From a checkpoint of a small audio embedding model.
Training: adamw at rate 0.0033, 7100 steps, batches of 256.
Rows from block 4 of a small audio embedding model, named by matrix and row number. Rows with one number belong to one channel. Each number is 50 + 10 x the weight over its row's rms, rounded and kept within 0 to 99. All counts start at 0.
After each channel's rows are labels from the 100 clips, of 14848, where the channel reaches its highest value: "loudest band" is the band of the loudest frequency at the time of the peak. Only what is clearly more common there than usual is listed. The data: read English sentences (LibriTTS-R).
# convs1: first pointwise conv (model.blocks.4.convs.1.weight, 240x240x1), inputs 0-59
# convs3: second pointwise conv (model.blocks.4.convs.3.weight, 240x240x1, transposed), outputs 0-59

convs1.160:77 49 52 25 50 47 56 51 48 55 53 44 58 56 50 69 56 36 48 53 68 66 53 54 59 47 63 53 50 52 57 46 59 69 57 58 59 60 45 61 42 32 45 62 39 41 48 47 35 59 59 51 53 55 50 43 68 56 56 32
convs3.160:59 54 38 37 33 42 46 43 35 46 56 54 56 42 42 40 46 70 53 37 42 42 52 36 45 54 55 47 51 61 43 33 52 62 34 52 72 54 48 47 76 41 67 71 46 47 56 37 49 59 34 52 58 61 54 60 58 45 60 55
loudest band: 4000 to 8000 Hz

convs1.225:45 70 66 51 42 55 68 44 46 42 37 54 47 70 59 40 57 56 52 56 68 43 52 57 59 49 53 60 58 46 53 50 45 43 50 32 61 46 55 59 59 60 52 52 61 33 34 54 31 39 51 65 56 43 45 53 45 47 47 53
convs3.225:60 42 54 67 65 70 63 60 57 58 40 56 41 21 32 28 34 43 62 59 52 36 32 55 59 53 37 65 36 57 49 46 49 59 42 50 63 50 63 30 57 50 36 59 64 57 47 29 59 28 36 56 54 39 62 45 41 56 58 54
loudest band: 500 to 1000 Hz

convs1.151:44 47 55 42 39 35 48 52 47 29 43 44 52 39 51 53 42 30 48 58 54 60 47 64 45 54 58 45 47 43 34 63 54 63 55 56 36 51 40 47 47 57 57 60 45 61 52 54 52 44 44 54 44 62 58 45 64 64 53 65
convs3.151:47 43 53 57 62 61 71 72 35 50 50 50 33 43 40 39 62 40 31 36 56 49 63 41 28 54 34 49 56 29 42 47 33 54 34 54 48 48 49 45 49 33 59 69 32 45 57 50 67 63 46 46 50 61 54 54 51 46 43 47
loudest band: 250 to 500 Hz

convs1.155:64 45 58 42 43 42 55 35 44 44 27 40 54 42 30 66 57 69 51 42 32 50 77 49 40 57 49 43 54 49 43 49 39 58 52 60 40 51 53 54 35 49 42 33 45 51 53 77 54 49 51 51 50 44 46 52 59 49 46 64
convs3.155:62 62 49 35 50 43 36 48 53 48 58 32 60 35 65 53 54 49 56 64 32 58 40 37 56 47 60 58 37 41 38 72 57 40 40 61 51 45 37 64 53 61 32 55 70 47 38 64 63 72 47 62 43 38 66 55 41 48 29 50
loudest band: 250 to 500 Hz

convs1.113:52 38 48 61 53 52 42 41 36 28 43 39 47 52 59 52 63 48 61 58 61 66 59 73 66 35 34 67 55 52 48 53 55 53 41 60 36 32 57 41 67 59 60 52 65 68 37 33 44 59 54 51 57 45 52 64 47 34 42 53
convs3.113:65 57 71 42 38 32 48 59 66 45 46 51 55 44 43 60 63 74 53 39 62 44 63 41 29 52 45 41 56 54 41 49 59 49 44 54 48 73 66 45 67 32 48 47 35 54 72 52 50 62 42 40 52 52 63 40 58 54 37 51
loudest band: 250 to 500 Hz

convs1.57:63 51 56 49 29 49 53 53 59 61 63 46 59 40 47 68 48 46 68 44 50 59 40 47 61 33 66 35 52 58 57 58 44 55 64 48 61 61 59 52 32 40 39 71 46 44 46 70 37 63 51 51 45 54 48 54 64 61 70 27
convs3.57:52 62 64 46 46 51 58 49 49 58 46 74 64 46 38 45 52 78 47 45 42 43 61 58 49 50 48 46 38 62 66 36 59 51 29 45 63 61 57 56 70 45 64 61 47 46 53 66 34 60 29 40 63 59 66 56 59 44 66 43
loudest band: 4000 to 8000 Hz

convs1.55:45 45 48 55 54 61 53 44 49 44 60 41 26 59 46 42 32 68 51 52 49 55 48 50 51 42 49 50 45 52 46 43 54 41 43 47 49 55 50 47 58 49 51 48 33 52 57 43 60 56 43 60 54 39 46 53 40 55 50 47
convs3.55:53 50 62 38 36 46 48 58 52 42 49 62 59 51 59 57 31 39 59 49 64 44 59 49 40 52 43 47 64 56 49 44 51 48 43 56 32 50 57 41 59 32 46 55 48 55 58 65 25 53 45 54 34 77 43 55 54 55 56 38
loudest band: 250 to 500 Hz

convs1.219:69 52 57 49 50 61 72 42 27 43 46 48 31 58 53 56 60 59 49 45 61 50 42 55 47 64 35 52 50 44 84 52 39 42 43 50 60 25 50 56 55 30 45 53 54 55 43 72 48 54 54 57 54 59 32 45 63 48 40 64
convs3.219:20 52 42 42 39 59 48 49 55 57 50 58 52 55 66 43 43 56 42 56 59 47 38 35 62 63 56 53 53 45 48 33 52 47 47 42 53 53 50 51 59 37 62 62 63 52 56 46 45 66 59 38 35 55 36 60 41 54 52 42
loudest band: 500 to 1000 Hz

convs1.214:49 51 47 30 40 55 57 56 50 43 45 53 43 45 60 53 51 60 40 43 65 36 47 56 62 51 59 49 64 42 50 42 41 35 55 47 38 46 47 48 58 50 45 54 55 38 61 52 43 62 56 52 54 55 53 53 65 40 51 48
convs3.214:52 42 52 61 67 55 62 52 70 59 47 41 30 40 44 56 43 37 62 47 49 43 55 62 52 49 41 75 42 36 33 58 37 67 32 65 56 66 61 50 46 41 47 57 40 46 59 44 49 52 48 56 66 49 44 31 54 47 35 59
loudest band: 250 to 500 Hz

convs1.29:66 65 63 37 62 47 38 49 50 53 53 53 63 36 44 61 38 51 41 39 81 44 52 52 53 53 63 36 56 37 68 62 51 58 62 47 67 67 46 54 55 45 65 62 53 41 51 52 40 59 47 53 51 34 45 46 40 66 63 55
convs3.29:35 50 40 52 58 56 44 18 55 49 55 56 51 53 40 36 47 45 53 50 49 47 34 48 66 63 47 45 58 59 54 51 58 47 68 45 38 50 38 62 46 63 53 39 60 54 27 58 47 39 58 45 34 46 43 47 45 55 55 45
loudest band: 4000 to 8000 Hz

convs1.6:43 38 66 30 51 46 53 46 45 64 47 47 42 31 38 60 43 68 43 31 50 53 46 54 63 46 58 59 47 31 60 59 43 62 49 49 59 39 39 38 36 37 45 47 56 52 46 39 69 61 60 61 46 46 60 34 39 63 46 55
convs3.6:58 47 45 62 60 53 48 31 49 36 34 41 49 57 53 62 56 57 51 45 57 49 65 40 41 42 44 66 60 52 65 56 47 43 55 51 52 27 40 52 41 68 55 47 50 53 60 48 43 67 45 54 58 32 43 56 56 52 47 79
loudest band: 500 to 1000 Hz; 250 to 500 Hz

convs1.194:64 33 58 52 53 49 60 48 55 45 43 60 47 40 52 48 46 55 43 54 55 53 36 60 49 63 44 33 52 61 42 58 45 57 40 58 35 48 44 37 75 50 71 54 36 65 57 62 56 30 34 63 53 61 66 61 57 51 54 57
convs3.194:60 61 51 48 57 49 65 60 39 65 37 42 45 50 32 49 72 46 29 27 40 45 59 39 37 39 37 68 48 28 42 46 50 50 44 59 40 49 59 59 43 42 52 46 37 40 50 48 49 60 43 51 53 62 59 53 46 41 54 58
loudest band: 250 to 500 Hz

convs1.43:42 61 56 59 47 72 55 56 64 56 59 54 49 31 62 38 43 52 54 48 50 68 53 47 56 62 55 53 59 45 58 48 64 57 55 49 39 58 47 58 49 54 49 56 46 69 53 40 67 53 45 50 54 31 53 39 51 54 65 53
convs3.43:40 64 63 54 69 48 59 48 57 35 45 37 55 66 52 63 40 43 43 45 64 47 66 50 51 59 58 35 57 53 69 59 58 39 60 50 41 67 28 70 44 50 45 44 54 52 52 32 46 59 63 31 52 51 38 47 54 54 59 50
loudest band: 4000 to 8000 Hz

convs1.137:62 72 37 44 53 58 60 67 39 40 36 55 44 54 63 48 58 53 30 36 37 56 56 41 43 51 54 60 45 45 66 60 58 59 58 46 54 57 53 62 65 63 58 50 47 38 46 42 49 35 51 45 34 30 58 65 47 51 42 59
convs3.137:69 62 46 75 33 47 46 52 44 52 57 51 51 48 60 59 40 59 50 49 38 66 44 58 36 62 39 54 35 61 56 48 54 57 41 53 49 55 56 55 69 59 75 53 37 54 44 46 64 40 43 62 51 50 51 44 38 51 55 67
loudest band: 250 to 500 Hz

convs1.99:50 58 55 47 58 34 52 62 51 38 50 32 44 46 32 57 42 57 44 48 68 44 44 56 48 58 43 50 52 45 54 42 65 51 42 60 56 51 50 61 59 75 57 40 58 46 37 49 52 48 54 71 60 48 37 48 45 51 44 55
convs3.99:49 58 47 45 49 48 57 57 50 50 66 65 62 54 38 31 56 49 59 35 44 43 40 46 53 28 45 32 54 31 54 35 51 53 55 41 50 70 56 31 61 50 57 41 72 41 44 31 40 58 40 48 49 53 56 52 42 41 39 40
loudest band: 250 to 500 Hz

convs1.187:26 54 56 52 61 50 36 52 57 45 51 43 78 45 46 42 49 46 56 48 47 62 51 76 54 42 50 50 37 47 37 43 35 55 43 64 51 48 59 40 37 60 44 30 51 51 40 25 42 39 35 62 44 52 62 41 51 42 37 48
convs3.187:30 57 58 70 39 54 64 42 47 55 55 38 58 61 41 54 59 56 72 41 58 34 48 59 62 43 45 32 62 31 43 47 66 40 65 46 45 65 41 71 58 50 48 50 57 34 54 68 38 44 62 48 38 44 56 32 60 36 56 48
loudest band: 250 to 500 Hz

convs1.16:59 36 48 64 64 53 39 45 50 51 43 56 40 47 40 43 50 63 70 50 44 58 38 38 46 35 37 52 52 54 47 58 28 47 48 50 62 48 55 56 50 40 48 62 37 64 51 57 57 38 41 51 46 51 73 64 44 27 34 61
convs3.16:41 57 85 70 35 52 59 48 66 57 47 49 81 55 59 45 49 43 55 36 53 44 43 35 51 44 32 48 69 44 56 54 71 59 60 33 52 48 37 54 43 43 43 57 60 41 40 40 62 52 45 28 40 62 57 38 60 44 52 51
loudest band: 250 to 500 Hz

convs1.61:69 26 48 46 43 56 44 42 47 47 40 64 57 55 47 52 70 44 30 43 36 42 53 59 42 64 51 50 46 43 76 58 41 45 53 52 50 53 45 63 49 41 39 58 41 44 59 71 41 57 64 44 50 60 38 55 47 56 61 42
convs3.61:76 68 48 56 65 52 52 56 50 70 52 39 63 30 42 53 50 40 53 63 38 59 57 44 48 43 52 34 38 56 36 51 56 42 56 42 57 67 63 60 61 50 43 44 37 38 48 55 58 42 50 53 61 33 72 47 54 40 35 53
loudest band: 250 to 500 Hz

convs1.188:48 69 58 49 59 59 43 54 56 51 38 42 52 60 48 48 44 56 44 50 42 59 50 41 46 61 47 50 57 59 59 32 44 44 60 39 50 55 49 44 64 35 43 43 61 34 48 72 63 26 43 54 54 65 64 46 39 45 56 59
convs3.188:38 27 54 42 47 52 35 65 51 52 52 57 31 63 55 42 31 55 62 62 68 29 53 57 47 55 50 50 55 49 63 38 38 42 32 48 42 52 52 43 56 43 55 57 44 52 42 54 23 40 34 60 39 61 49 51 61 54 52 35
loudest band: 4000 to 8000 Hz

convs1.197:66 67 47 54 39 42 50 33 45 21 37 43 52 67 33 50 51 57 62 36 62 50 46 41 46 46 38 47 50 50 45 57 50 51 39 40 65 49 50 86 67 43 62 50 60 46 33 67 53 39 47 48 55 52 55 48 56 47 54 57
convs3.197:42 45 68 55 30 48 34 60 41 44 51 68 52 48 40 25 57 64 62 44 58 33 53 45 60 49 50 42 49 51 58 45 56 42 55 38 52 52 63 38 49 44 48 45 55 49 43 55 32 56 44 36 40 68 40 58 46 51 67 62
loudest band: 250 to 500 Hz

convs1.65:43 34 62 38 51 53 46 60 36 50 49 42 79 41 49 47 53 47 42 59 64 42 39 43 46 38 60 62 36 34 46 55 37 54 47 51 50 41 53 39 60 48 70 52 50 52 66 60 43 63 60 46 32 40 49 56 53 36 51 36
convs3.65:47 45 49 46 59 63 50 54 34 67 51 60 58 40 36 40 58 63 27 40 45 60 60 35 37 82 54 63 54 51 51 41 61 49 57 49 46 45 50 58 52 43 49 46 63 64 56 60 46 59 43 41 47 70 50 55 50 60 54 48
loudest band: 250 to 500 Hz

convs1.50:36 54 54 32 49 52 58 62 50 32 62 51 47 52 47 57 51 43 56 56 38 56 49 60 70 25 70 40 50 55 32 42 61 55 40 38 28 69 41 31 39 64 51 36 52 47 52 31 61 58 65 52 54 47 41 32 41 57 48 55
convs3.50:55 54 54 45 58 45 47 53 40 57 43 51 58 27 43 54 60 56 31 42 36 66 58 23 40 61 41 66 45 61 47 62 41 71 49 71 71 40 54 49 48 41 63 72 51 61 50 42 64 55 55 47 47 63 35 51 36 62 45 65
loudest band: 250 to 500 Hz

convs1.42:46 62 62 46 65 48 56 53 41 50 62 56 49 46 47 57 44 52 55 41 59 58 42 70 49 46 49 54 42 46 58 40 48 39 59 43 66 53 51 28 36 50 25 45 46 40 57 30 48 75 47 72 58 48 61 54 49 46 42 55
convs3.42:35 32 59 48 46 39 32 64 57 46 59 50 42 55 52 42 51 61 59 54 57 48 47 65 40 63 64 43 44 41 56 50 43 58 40 60 42 52 70 28 52 48 46 53 44 58 56 42 43 44 34 41 50 51 32 63 43 58 54 44
loudest band: 4000 to 8000 Hz

convs1.79:61 48 40 48 46 59 54 58 43 26 35 55 52 43 52 42 48 38 61 58 61 50 59 51 63 39 45 37 37 60 48 53 57 49 40 44 34 54 60 54 61 59 61 36 36 59 49 54 67 41 45 50 66 52 55 51 50 59 49 60
convs3.79:39 56 68 58 48 46 50 47 44 46 41 30 61 42 54 40 61 43 53 52 52 35 57 67 45 54 40 52 53 37 56 44 53 71 43 46 48 61 37 41 75 63 32 65 50 52 58 45 29 27 51 67 48 40 45 35 58 51 70 52
loudest band: 250 to 500 Hz

convs1.134:64 37 27 49 41 47 54 34 39 60 50 40 62 42 40 61 54 53 30 51 39 44 67 51 43 41 56 43 59 40 46 57 34 55 36 53 60 37 45 51 28 51 30 30 59 51 56 67 47 53 61 47 36 55 57 41 59 36 44 56
convs3.134:56 68 62 33 43 48 42 37 54 66 65 35 80 63 54 46 61 57 60 60 47 39 42 36 57 66 72 37 44 43 56 76 71 37 44 38 49 54 38 70 62 66 24 50 75 35 41 43 52 51 42 41 32 36 65 58 46 35 40 42
loudest band: 250 to 500 Hz

convs1.172:67 43 57 46 49 42 53 54 42 40 40 57 45 49 37 62 57 61 44 54 24 41 42 48 40 55 42 38 54 56 56 48 52 46 40 51 23 63 56 44 38 50 47 41 48 43 56 79 70 53 57 58 48 51 40 48 50 66 55 64
convs3.172:34 44 47 60 57 70 53 35 45 68 49 59 44 78 36 33 29 57 44 52 65 41 49 72 64 63 43 42 64 51 70 38 49 45 64 45 23 51 54 54 50 50 57 46 47 47 53 58 48 42 51 43 47 46 45 42 53 46 51 44
loudest band: 250 to 500 Hz