From a checkpoint of a small audio embedding model.
Training: adamw at rate 0.0033, batches of 256, held-out accuracy 99%.
Data: trained on read English sentences (LibriTTS-R), 15625 training examples, 116.3 epochs.
Rows from block 6 of a small audio embedding model, named by matrix and row number. Rows with one number belong to one channel. Each number is 500 + 40 x the weight over its row's rms, rounded and kept within 0 to 999. All counts start at 0. Numbers have three digits each. After the name is the row's rms in percent of the matrix's.
After each channel's rows are labels from the 100 clips, of 14848, where the channel reaches its highest value: "strongest on" is what is common among them. Only what is clearly more common there than usual is listed. The data: read English sentences (LibriTTS-R).
# convs1: first pointwise conv (model.blocks.6.convs.1.weight, 288x240x1), inputs 0-119
# convs3: second pointwise conv (model.blocks.6.convs.3.weight, 288x288x1, transposed), outputs 0-95

convs1.61 098:547505479571513467473470480501505432502470538557438458457454502461455472478576469522433588585505448537539510516531552500500481484503524463504478440541543537532465449528524556515467472556525559588521552427588471552559519480573506413484439495497445538437539477487446496467535433486496504550481502510537417469482455444420539531519531485509469525492484476486509520
convs3.61 079:499485487500522441497469546460442549406499501535568415459511402505542437534554581504480452438464483474555428509521534489475507490510545477532504463540418501425555464426526502448511532491537453483401470462507493538548489435535572441553509513571473476528510547518519519453512451523427526546
strongest on: voice: male

convs1.6 101:551425515487537493485533483523460573551459471521478535511584456476481523517478554521488499472503472431463496491495489516469530573547633485476469466535557483540502408391508530484553486510490513525436496436527538546501504479553489477493565479523538480483491489451538536599516480505493568423478482528541468533560589439498442487539515535515481456494520516472547483
convs3.6 085:476533540582536554471518546473512483444482517576490519547498512508569501581532542509529594530546508501485477525475500518476527441513450497444448543524538516499545536541473555540423475561428553531504562535535460522541494550444511482505380482557413533469541514500485458512491539463514462522
strongest on: voice: male

convs1.187 097:440527506506485478500496491494445518533509484522446549601550449599544541503464458499546468506523469500523539461568517476517449547536544522486408532419486451562544519493466543524516528468489546559501459544495521584384526467470549513535541517550529469564540570503557503475444487499462456507486496529529494503499513550504540533520482454446502514451522547488545487
convs3.187 115:568481451427485476538545475465546519515554506555475575458522523533542508436538478482452528458468541538505515452524508442506503440520530521569542502459456525530532488466523479480476486449533459428518456516455524554480444430397542458535510550525547472560448509450500521497508481574548414476
strongest on: voice: female

convs1.190 097:525509510458488520459516526572562527434544500477471496514569483455476563449407536506407498505468597519489564507488496558520461545537512474532541454472516472492533445468503497543466519462463527498494559641595478533495477435566453465536554441459531471436506504487562577500508492514464496479493460521495500548429479435468511487425539470484548541487489494567514471
convs3.190 119:476466460460510460549437508519531476548538515521471461527469497563457478472456498538482481464518406533473499454455458495502496582515466551521563507503506569480540572491478483528483483444564462562473520498443549435524495463477493520591511495468495541577535495468493462504513503554471476456
strongest on: voice: male

convs1.0 105:566456515546550483523525487512454487507475458549486480455441516451503560529491523504430522487569506516512497482548526535501520478454538508501422509509516540572504459432501498521449532524526458551458503506481454543422528533584483456489529461434519521507463435507545455522511564490586517504590521412507489515522491381503553533507485495524453488478544464481500511
convs3.0 096:472446552556482558451538447543497497521510461496498448523499550539443527460508510475539511528455471520512482496462526497490514564503485622541513577499545542529536516541498571533523543522574542480565469509496611543548525540489503524517486489491518551481543536520532513417480500513512488470
strongest on: voice: male

convs1.54 106:522516529461475440480437476516541462533502535576501490494501492490523461534571459460473540472454522510474497501546489530482520509477478519425514427535491501466491474561519591537462555566477549488476551470591476507482463499551450456540453463504548475468502504451597516526553516547485452524521515493441456436519468424517449531503469537475518508490543406504462526
convs3.54 102:504596487489478449507474500417457467509529508500517580552576550491506535602470507518591500491570455457410535508455454552481502592497445527542510540488484493573472548487445522489506602492518462510478563445472521468520544534528446467461505464530429519505500572502607524506507509508571518473
strongest on: voice: male

convs1.18 100:511515460533527469469531541518520494508559489474613503508538539523561447524501491547557518545534531585526518506465488482531509490453506469463569545507477461541513551484507519491452426517454502489541504538464462461541502475488464435523481558505581492545448550485505472504472429459515527502516495474508516516581453583499459455465489505549512499515526470421575485
convs3.18 102:516504530545490545478518487512474473488388442515515455526459445486570507529483573571446411540522576469565499511492486516512452562462468534482466570555496528492486479522449501480517450528466512524441497449543502419532537554548474516428494479514474538461486490555500463472593524475523516434
strongest on: voice: female

convs1.128 102:462450477474419461468499556561539467527547490571506456474450469524540439456557507479520462508481499464504565495507529502552510466479437590507473482452415505511449484443458513528516607488460548536478514480494478504513551504440472481464486588508446450490511565479511450465536574425466490497462538483494568532515469484497443515523479545477537432514487444546416479
convs3.128 105:474508539525435515442566491593523497537492502471491493492455479456424499512502519524462522493460484508508546470480533482584468502580475449432476442491506512493491525504529519574503485543461513544528529528535470533494501530519447592594572495408518591497536397525441499497453511485500495549
strongest on: voice: male

convs1.144 104:479553488459469562512462505483494504450512497473487519518534513499519472489508434466499472531486446448530459526584474506552507498509448508461588492504526496465476529520493481517491471499572537448556421457510499479437443476530549513531479468564548472485517510457545589560469490474461564526492531472502471542448576534486458560486445491455517510497520518569447560
convs3.144 114:477457496500478529513431481502505424537491467482478465561491493538522453543450513511511517506468455545544502421447386482450477440527439532518556524518517595468555575475434486544538532470548510582464496472480549530490466457471552475474531564505551495529517499457515436501572550563468502492
strongest on: voice: male

convs1.151 101:553509469533457548500467541526507476465511483466527534474550495522518519410420489481460521519410553512501519533530508587469496509475544597520392532565518413479532447496512575541544413499467455532458536482482542471552504478456542462464581513504583422521611469499534447506481471526552447482478522513485521521509490539522551481473507465565511541528499456485554464
convs3.151 091:421528545542497519463525484458508439529561500482521424560554415492493449453475458533465486537491494552549555477410443448518512471524470486454527457475470510453545567464433513536502490538490509519495479416522472452567510520511555457481500486483536470488594491517451449450476540529465518516
strongest on: voice: male

convs1.93 093:475512466560525491490481458442521481536501494560495520516484471530491536491469490499550520496464530538490487523507495477479483492536532553465551523486483477520597523500448500461489477534540538488516488571513578524386512473474468477520499537479492484539494510498552475447464503542539465514462493458532475495514513560559544538437509437519490458441523447420543502
convs3.93 093:481557453438486426551438520528444496445505522501517485518505492564473488551489491512470465428574495528484516510489486500528582517459522529509535503420460516497555546476483440498504474438533453453504494481432524460445503441436457537522579539458462512543503530463460499533526496553486463507
strongest on: voice: female

convs1.133 106:486548480547469545492508494533563500480470469509554498502559465484517522439538544489520506447480504504479529528583479504480499512526422496516505569492495471539527585537492490544490516499493483543526552567463629519515584495459496525469411526509551480524405558469499496490412497534568449574525527560526491556462472502504525526461558491464454442453531529527499460
convs3.133 102:505549459480533453541531486459483531538490465455470477517519557491543485518491518456510483451503519512479488450440452495424476502535496378465488513516519493459485546464520523416401494495458415500512407503449404475501470493458483525549503494556569490557494457477491536457557458476482455495
strongest on: voice: female

convs1.134 106:533612467524564453477498543471503518406497528457510510509457502546492538552455506499453450490443433513462453476535486425506484480530420505515538506445487574568488511522438464527506547455538500552501464510475523438509416490505543489562555481529458539468469500541443563474440431490578507416452516491572491499463538445430478506502518488461547447481527532480560560
convs3.134 096:564544502511538492511563488477550528529542511480486608446518603462502534465567490418518506514535487547517540492540483508509522469526523442487492491502486520552426478494531530450458531528446509440548540497501435455409513553485468493434463485505435466515422533527533524528481447469524463461
strongest on: voice: male

convs1.11 096:481538418470512462516517532522486537442525455484596508561444519508486419459462529536523536445496482478483534454518437506525498482518515438511549489498507550528546537509533513529462446487527549586414505469571449477589527515597540475516609515495502484528539540507512502563479484457490533469535482509491480509540435519470509472546434453451486511418456484447518527
convs3.11 077:545457530504466498468532435548483511509579485581508497478557556571443549473518543419488509517586491473526464471557548616570546468542504474504471511578529613525559468510537456482512481524499497522431538492512479437469476528452403503464467470463539459503469516503515488521552478464482496537
strongest on: voice: female

convs1.121 097:512570493574412547541492577487539491506459488499490458520487512504526547479444572456471542450428537490504490471510559535452458476547514515543500404501508498475519482472446461525503575538469461493520479565564551516481519503477406483491508555493527473488525455553521484518571576560513453475526473502482447506511523484531480485468600454497557469498558567521474471
convs3.121 092:507514481497502497507478472543492487476501414535460508574531485449452466499428551516466528439466544525569426496475449509574518514536462434509517535419574580454498535478470513518434511531476488539460492566463457547521455454435432536415584477495536520564468458492458424584580527483431510459
strongest on: voice: male

convs1.116 100:483521570620575442493515498518446519493470515436452431495519592467507485490469546516515503383530525539490591508471489483524494485472446518458518517445572515499473480438506520446486475469409539504498492490538441510464481500469452459494513489512495454465465502481532402478506465470531551543472437540465429514527560505516459497473464481512409527561549532420453542
convs3.116 111:453525511479502504493462491517537443496493529496504495561465487449514520470441495561478449486565483493373511504442449542497491535483446605428549559468503511515532548500481529568588483427541480512518502491482579441504510527513508522500512457507489560486551483509468444497500541523531508477
strongest on: voice: male

convs1.26 098:413570489573509446479464508548493498524478475444626484505550529546453547479544550539558567499526443513478465532468488511486460466469530447486552433504441480552494567437544497485498490464460501551551485531463486547442542525517487473524427452496576516499487536488451493551500449464524541472595506438489407442445535482455398536473433464538456465497510441511569510
convs3.26 109:526434581576517544441470499518500514439510499522534489496472556562411490511502550446529491539488510431533512449537538503511499474484556478527459404501518466506553478541522464517529522553488561460557557505545477541519532550529539561585547453434498524451499532565528544557448507466504544523
strongest on: voice: male

convs1.29 096:513478462525527518489565561516454554483574490483561550578549547523483483530497516543571530525493522474514507446460547482546526500442525456471448560450502496546571521438457483457450459519498518503534567507493526445522488470511432446483485572540514465493483573483492496542474375457499543478462481520508545449550532626493444463493477468547500551560555498407563469
convs3.29 135:511555420446497440594518482511476519525533527475546507450504552517482475485504446470514521409513473523537494501527558495483524491507526502498594455542506496469503466439529493486451520424539431496539499526443527477469431448436491522496545541505487495569484537420489532529479480583463454560
strongest on: voice: female

convs1.120 098:529513488509461502495527472491497515437464510483509507446421526421517479470476450529551511429514519466460424547534478393483525492457515475560498553562492527484532506503508592511562542510501482402494475491530492541520437455573485472485527503518437453485469513476505482545492493511467493507497568494492504480466499521506464499508434503526508505553482494440478498
convs3.120 097:610470489507433492498482531487562566508482477468501450461553502442512510447515458406495440496470556484499470515583523491428467492494548491518499587441436555532512418460559486387512511495480505445452527491514488494424472483474479468487471504512507455489395466483463514534571415487540471462
strongest on: voice: male

convs1.192 099:495512510565480438515526492478542479513558561514494465521529497526498549613460502522431502485418535509455461465478495616556502458494537510454551504544518451476456543513521472526412514466468539502501542538483499478485511486470440496512509472433485600465563447473563570488491466490486501486569502470488480469484519529492451466486554552529485504476506465461460541
convs3.192 095:494487566565494534461526539435489524496472501547495480496502535503562534503496478535530486554568477482522491539469474499534485526484519514477456476536551542524531536576488519548567528555518558480518554473468548475541480544530460478431502426508443521462518557538533518517543483483502515464
strongest on: voice: male

convs1.259 102:524483562419404554468469475481435523507514548515560566486567523463531499471433460461510499510558442521525454499595413511557447549484540526473476399476446467411514431581490512542560512518477520464499524463524582612488534504498511543532528491445511487429502524494457532536511521495463519524508427447497489432477535502497511525471529516514562517544444555539504483
convs3.259 107:533416494464462508518561441430545555482530506473482462468516552580543494478558488475516410509473503596571498484517524483498499456511529505522517446539470586476507531477552549480535512478531484573554431456488532449484511499485464520533520482571555498496453517494524496532517449503488453523
strongest on: voice: male

convs1.57 098:395499453481443520563576467486524522488500494470531518418510515478554470552504487491498508553495503469514492426529464503501530444458493495468471593524527485515557514435570604481508542523512496470453538604486555586476510461434482514472490509450551528503455489494521487445585507481500413495471447507479534471483515483534529439511574511542499548582544552485525396
convs3.57 086:535511494495475514496498496485532528474495556469482536476486538549477452397541560432513459481547511524502520534547568528436498420494501486477500457443538500480493452529549526353497513505471513487576572469502476482374479510448583477538511502507467423481455587520552544535434461494435518530
strongest on: voice: male; the word "be"

convs1.89 103:500567458520504435454517479494467525502486518492497436521456475495428514522459515546446481435551510483456504501476502434491477452504580554513461528534556531494445477522561494442444480563527516570514451487470491529508498566454503504546508495503455470434547533530528491503485474443508543473493500514526546474499569421501564525534519485543448572579486511488396548
convs3.89 098:543531540506512522483476486498528542492520549535483512470567505541523478480487534504608412493488541483506415467551517477404491466511533524490501521516450511490522434463554471479543596471523540461464457495454554476497500506479522554500537454516545554493451546472582557525529452536494470461
strongest on: voice: male

convs1.60 100:497499503474482560482539521480523546448517481494470474551591546548490541431453496508474498454414646493398536526520528559552478551532534514524525464483472459468585462506497473508462492492473514555494551576528529479494470496590467560510593507518557467464481531496575579528457454473513454454500479554479484559464546508500512458470506455499551494484494521578529428
convs3.60 105:435526453478548455523411532512509446486505504545473506594526535506475477527406528496467518463559434535485494518411402502528497542524424538521553457508539490492565607460466518540539490480547466558499584496436544486501514465509534527574521501514443542577577485485516463517507530536475507476
strongest on: voice: male

convs1.50 103:572426462561481486448520473523475478563492496554472505478491481467465528492528516525493439479483486520534460518476526502543512478537475560495471452512483544495506527540451436408434443562565543536511464539485525488494501529415527526444476549472482486518474515492503477502450544506509509496457538527554514491605511548418549538482550498538473458483492484417549489
convs3.50 116:475571444439472441558493496463426500471480495498577488457516550544541493561522464483574477426553537533457517513526525494479515573439503517558558478465507479476496508434513516467532566449567429495523548475443512493500447456440530499467516572529460518539524586415589565492515469562488462514
strongest on: voice: female

convs1.222 095:533489472520554490514542520516536435532562495522564524451524584528518565502539528429399517496510452484535464429504487508559486568509492518515437523533498482513531447444574575452499521543467496465504570444466531533534495510480439447499498392477500492427584433484563516458572476509489451473628497487521456459495479430528500450512542559529514472514552524531516485
convs3.222 077:471491443437565446557468466542481452578529500491492472503441505549473536515481523500522438446598452495451537455471478512469518498509446492489538507525475499516538549467459518501492518461511476556475527506440493445522524449458568508568477510466451503542539518470510528555562525541502525465
strongest on: voice: male

convs1.252 107:537482508523468473453484460497539438474459542500497460427547483484580438558547504440521520499441568527500546537592543544482550567473504540470433543495530560471486469446476460480554523495577495523467471488451502446453501548475476493544510556459420508439584516488500563557498467511460512497490452529515528523502530515528456525485478486491519504609546502489453545
convs3.252 096:448520511498459517470544499536453493535484539527514435472487567465445472534477467513546531469432606459455493502497495479517494572538495542494518484409556456452494478405512450588543553491512503466528487571490518539547464451452467564521507542404471568499543526491536510520460503490483501518
strongest on: voice: female

convs1.210 096:491492494534506491466526509490539499508532512467543490536545416544544533444476502454458545395491449464451458448526529561516455501526539496480475465483527439523540459456459449535520546510367540548539488436537488480547524496496414483525510439523553437452538470499504498532539500474494436585506485517507489501539466453560468495477588509536548469453512503450485506
convs3.210 109:519541468443500453539543594501531507521554536550510477512453493525506493479512467508526438460535452520432503504461475504494481516546523627582537562536512551495476535503491521502504517426592463511498533480493612452512501477592520488513434486497491518500506499521513472489474512518500516508
strongest on: voice: male

convs1.112 096:524515499537499462483467479441561452504507492438529531509541481511444539481532464510529490483581502504486473511508496495496508484552483520494434533499506470513539523542471445500513487535537504545551477567463616516459526511505474528534444513517530494511420546480581510480505500513516457530443493446514528511507524548483538542462561483545479481453513495402580479
convs3.112 121:527508556555500564443502467513446518454485527599535466457529459504463570523506490519504493557460500452546417528516535505503430552473512496462456461481550448540479462536515527515525495547469561479457460492532507516537505557559515511561476489481570457481494455506456483523495510440543535523
strongest on: voice: female

convs1.67 098:526606505505553456545530453509498473520453524510599532504557486535471573505452517539493451470542446452489413541525519497448510445547505452454433495496452441503533506500512567516574511504542410507494532546480533520486509531575539468457497533528538466519440440488561501567515447552540430524462544545492532485486564580533488455425553453588522519480488455467522480
convs3.67 103:494480524513444534463539465585445529460437487574509508445476471522433585559486474495553523508529485451511480529514568525589445527503517539478506453491527424553466462518520564516469586510508527485455520513475507532528480519523486606495511518431481522540490513449442507531460468488531528529
strongest on: voice: female

convs1.28 101:536469436515457462505474510520508484454425502485484486429460502515562490488506522526498469458532541469467470500523549474439461501514440547476415443497546594457491546521496519538516469488575526510519427534540543430500496553437558516560497517462436501503455496513527624480528483510539502518474469509547436455510487491519524523496527506563466517522474534486462463
convs3.28 103:478557484484435472514430515523528474497459514372475517563493453526506397512459572530449510485565483477489495564442409539504552475510463525555500481447486441381555577545447450518505471468504466469485474467490502451499500535492522555448483478523524540511517511477477480467543513510382507424
strongest on: voice: female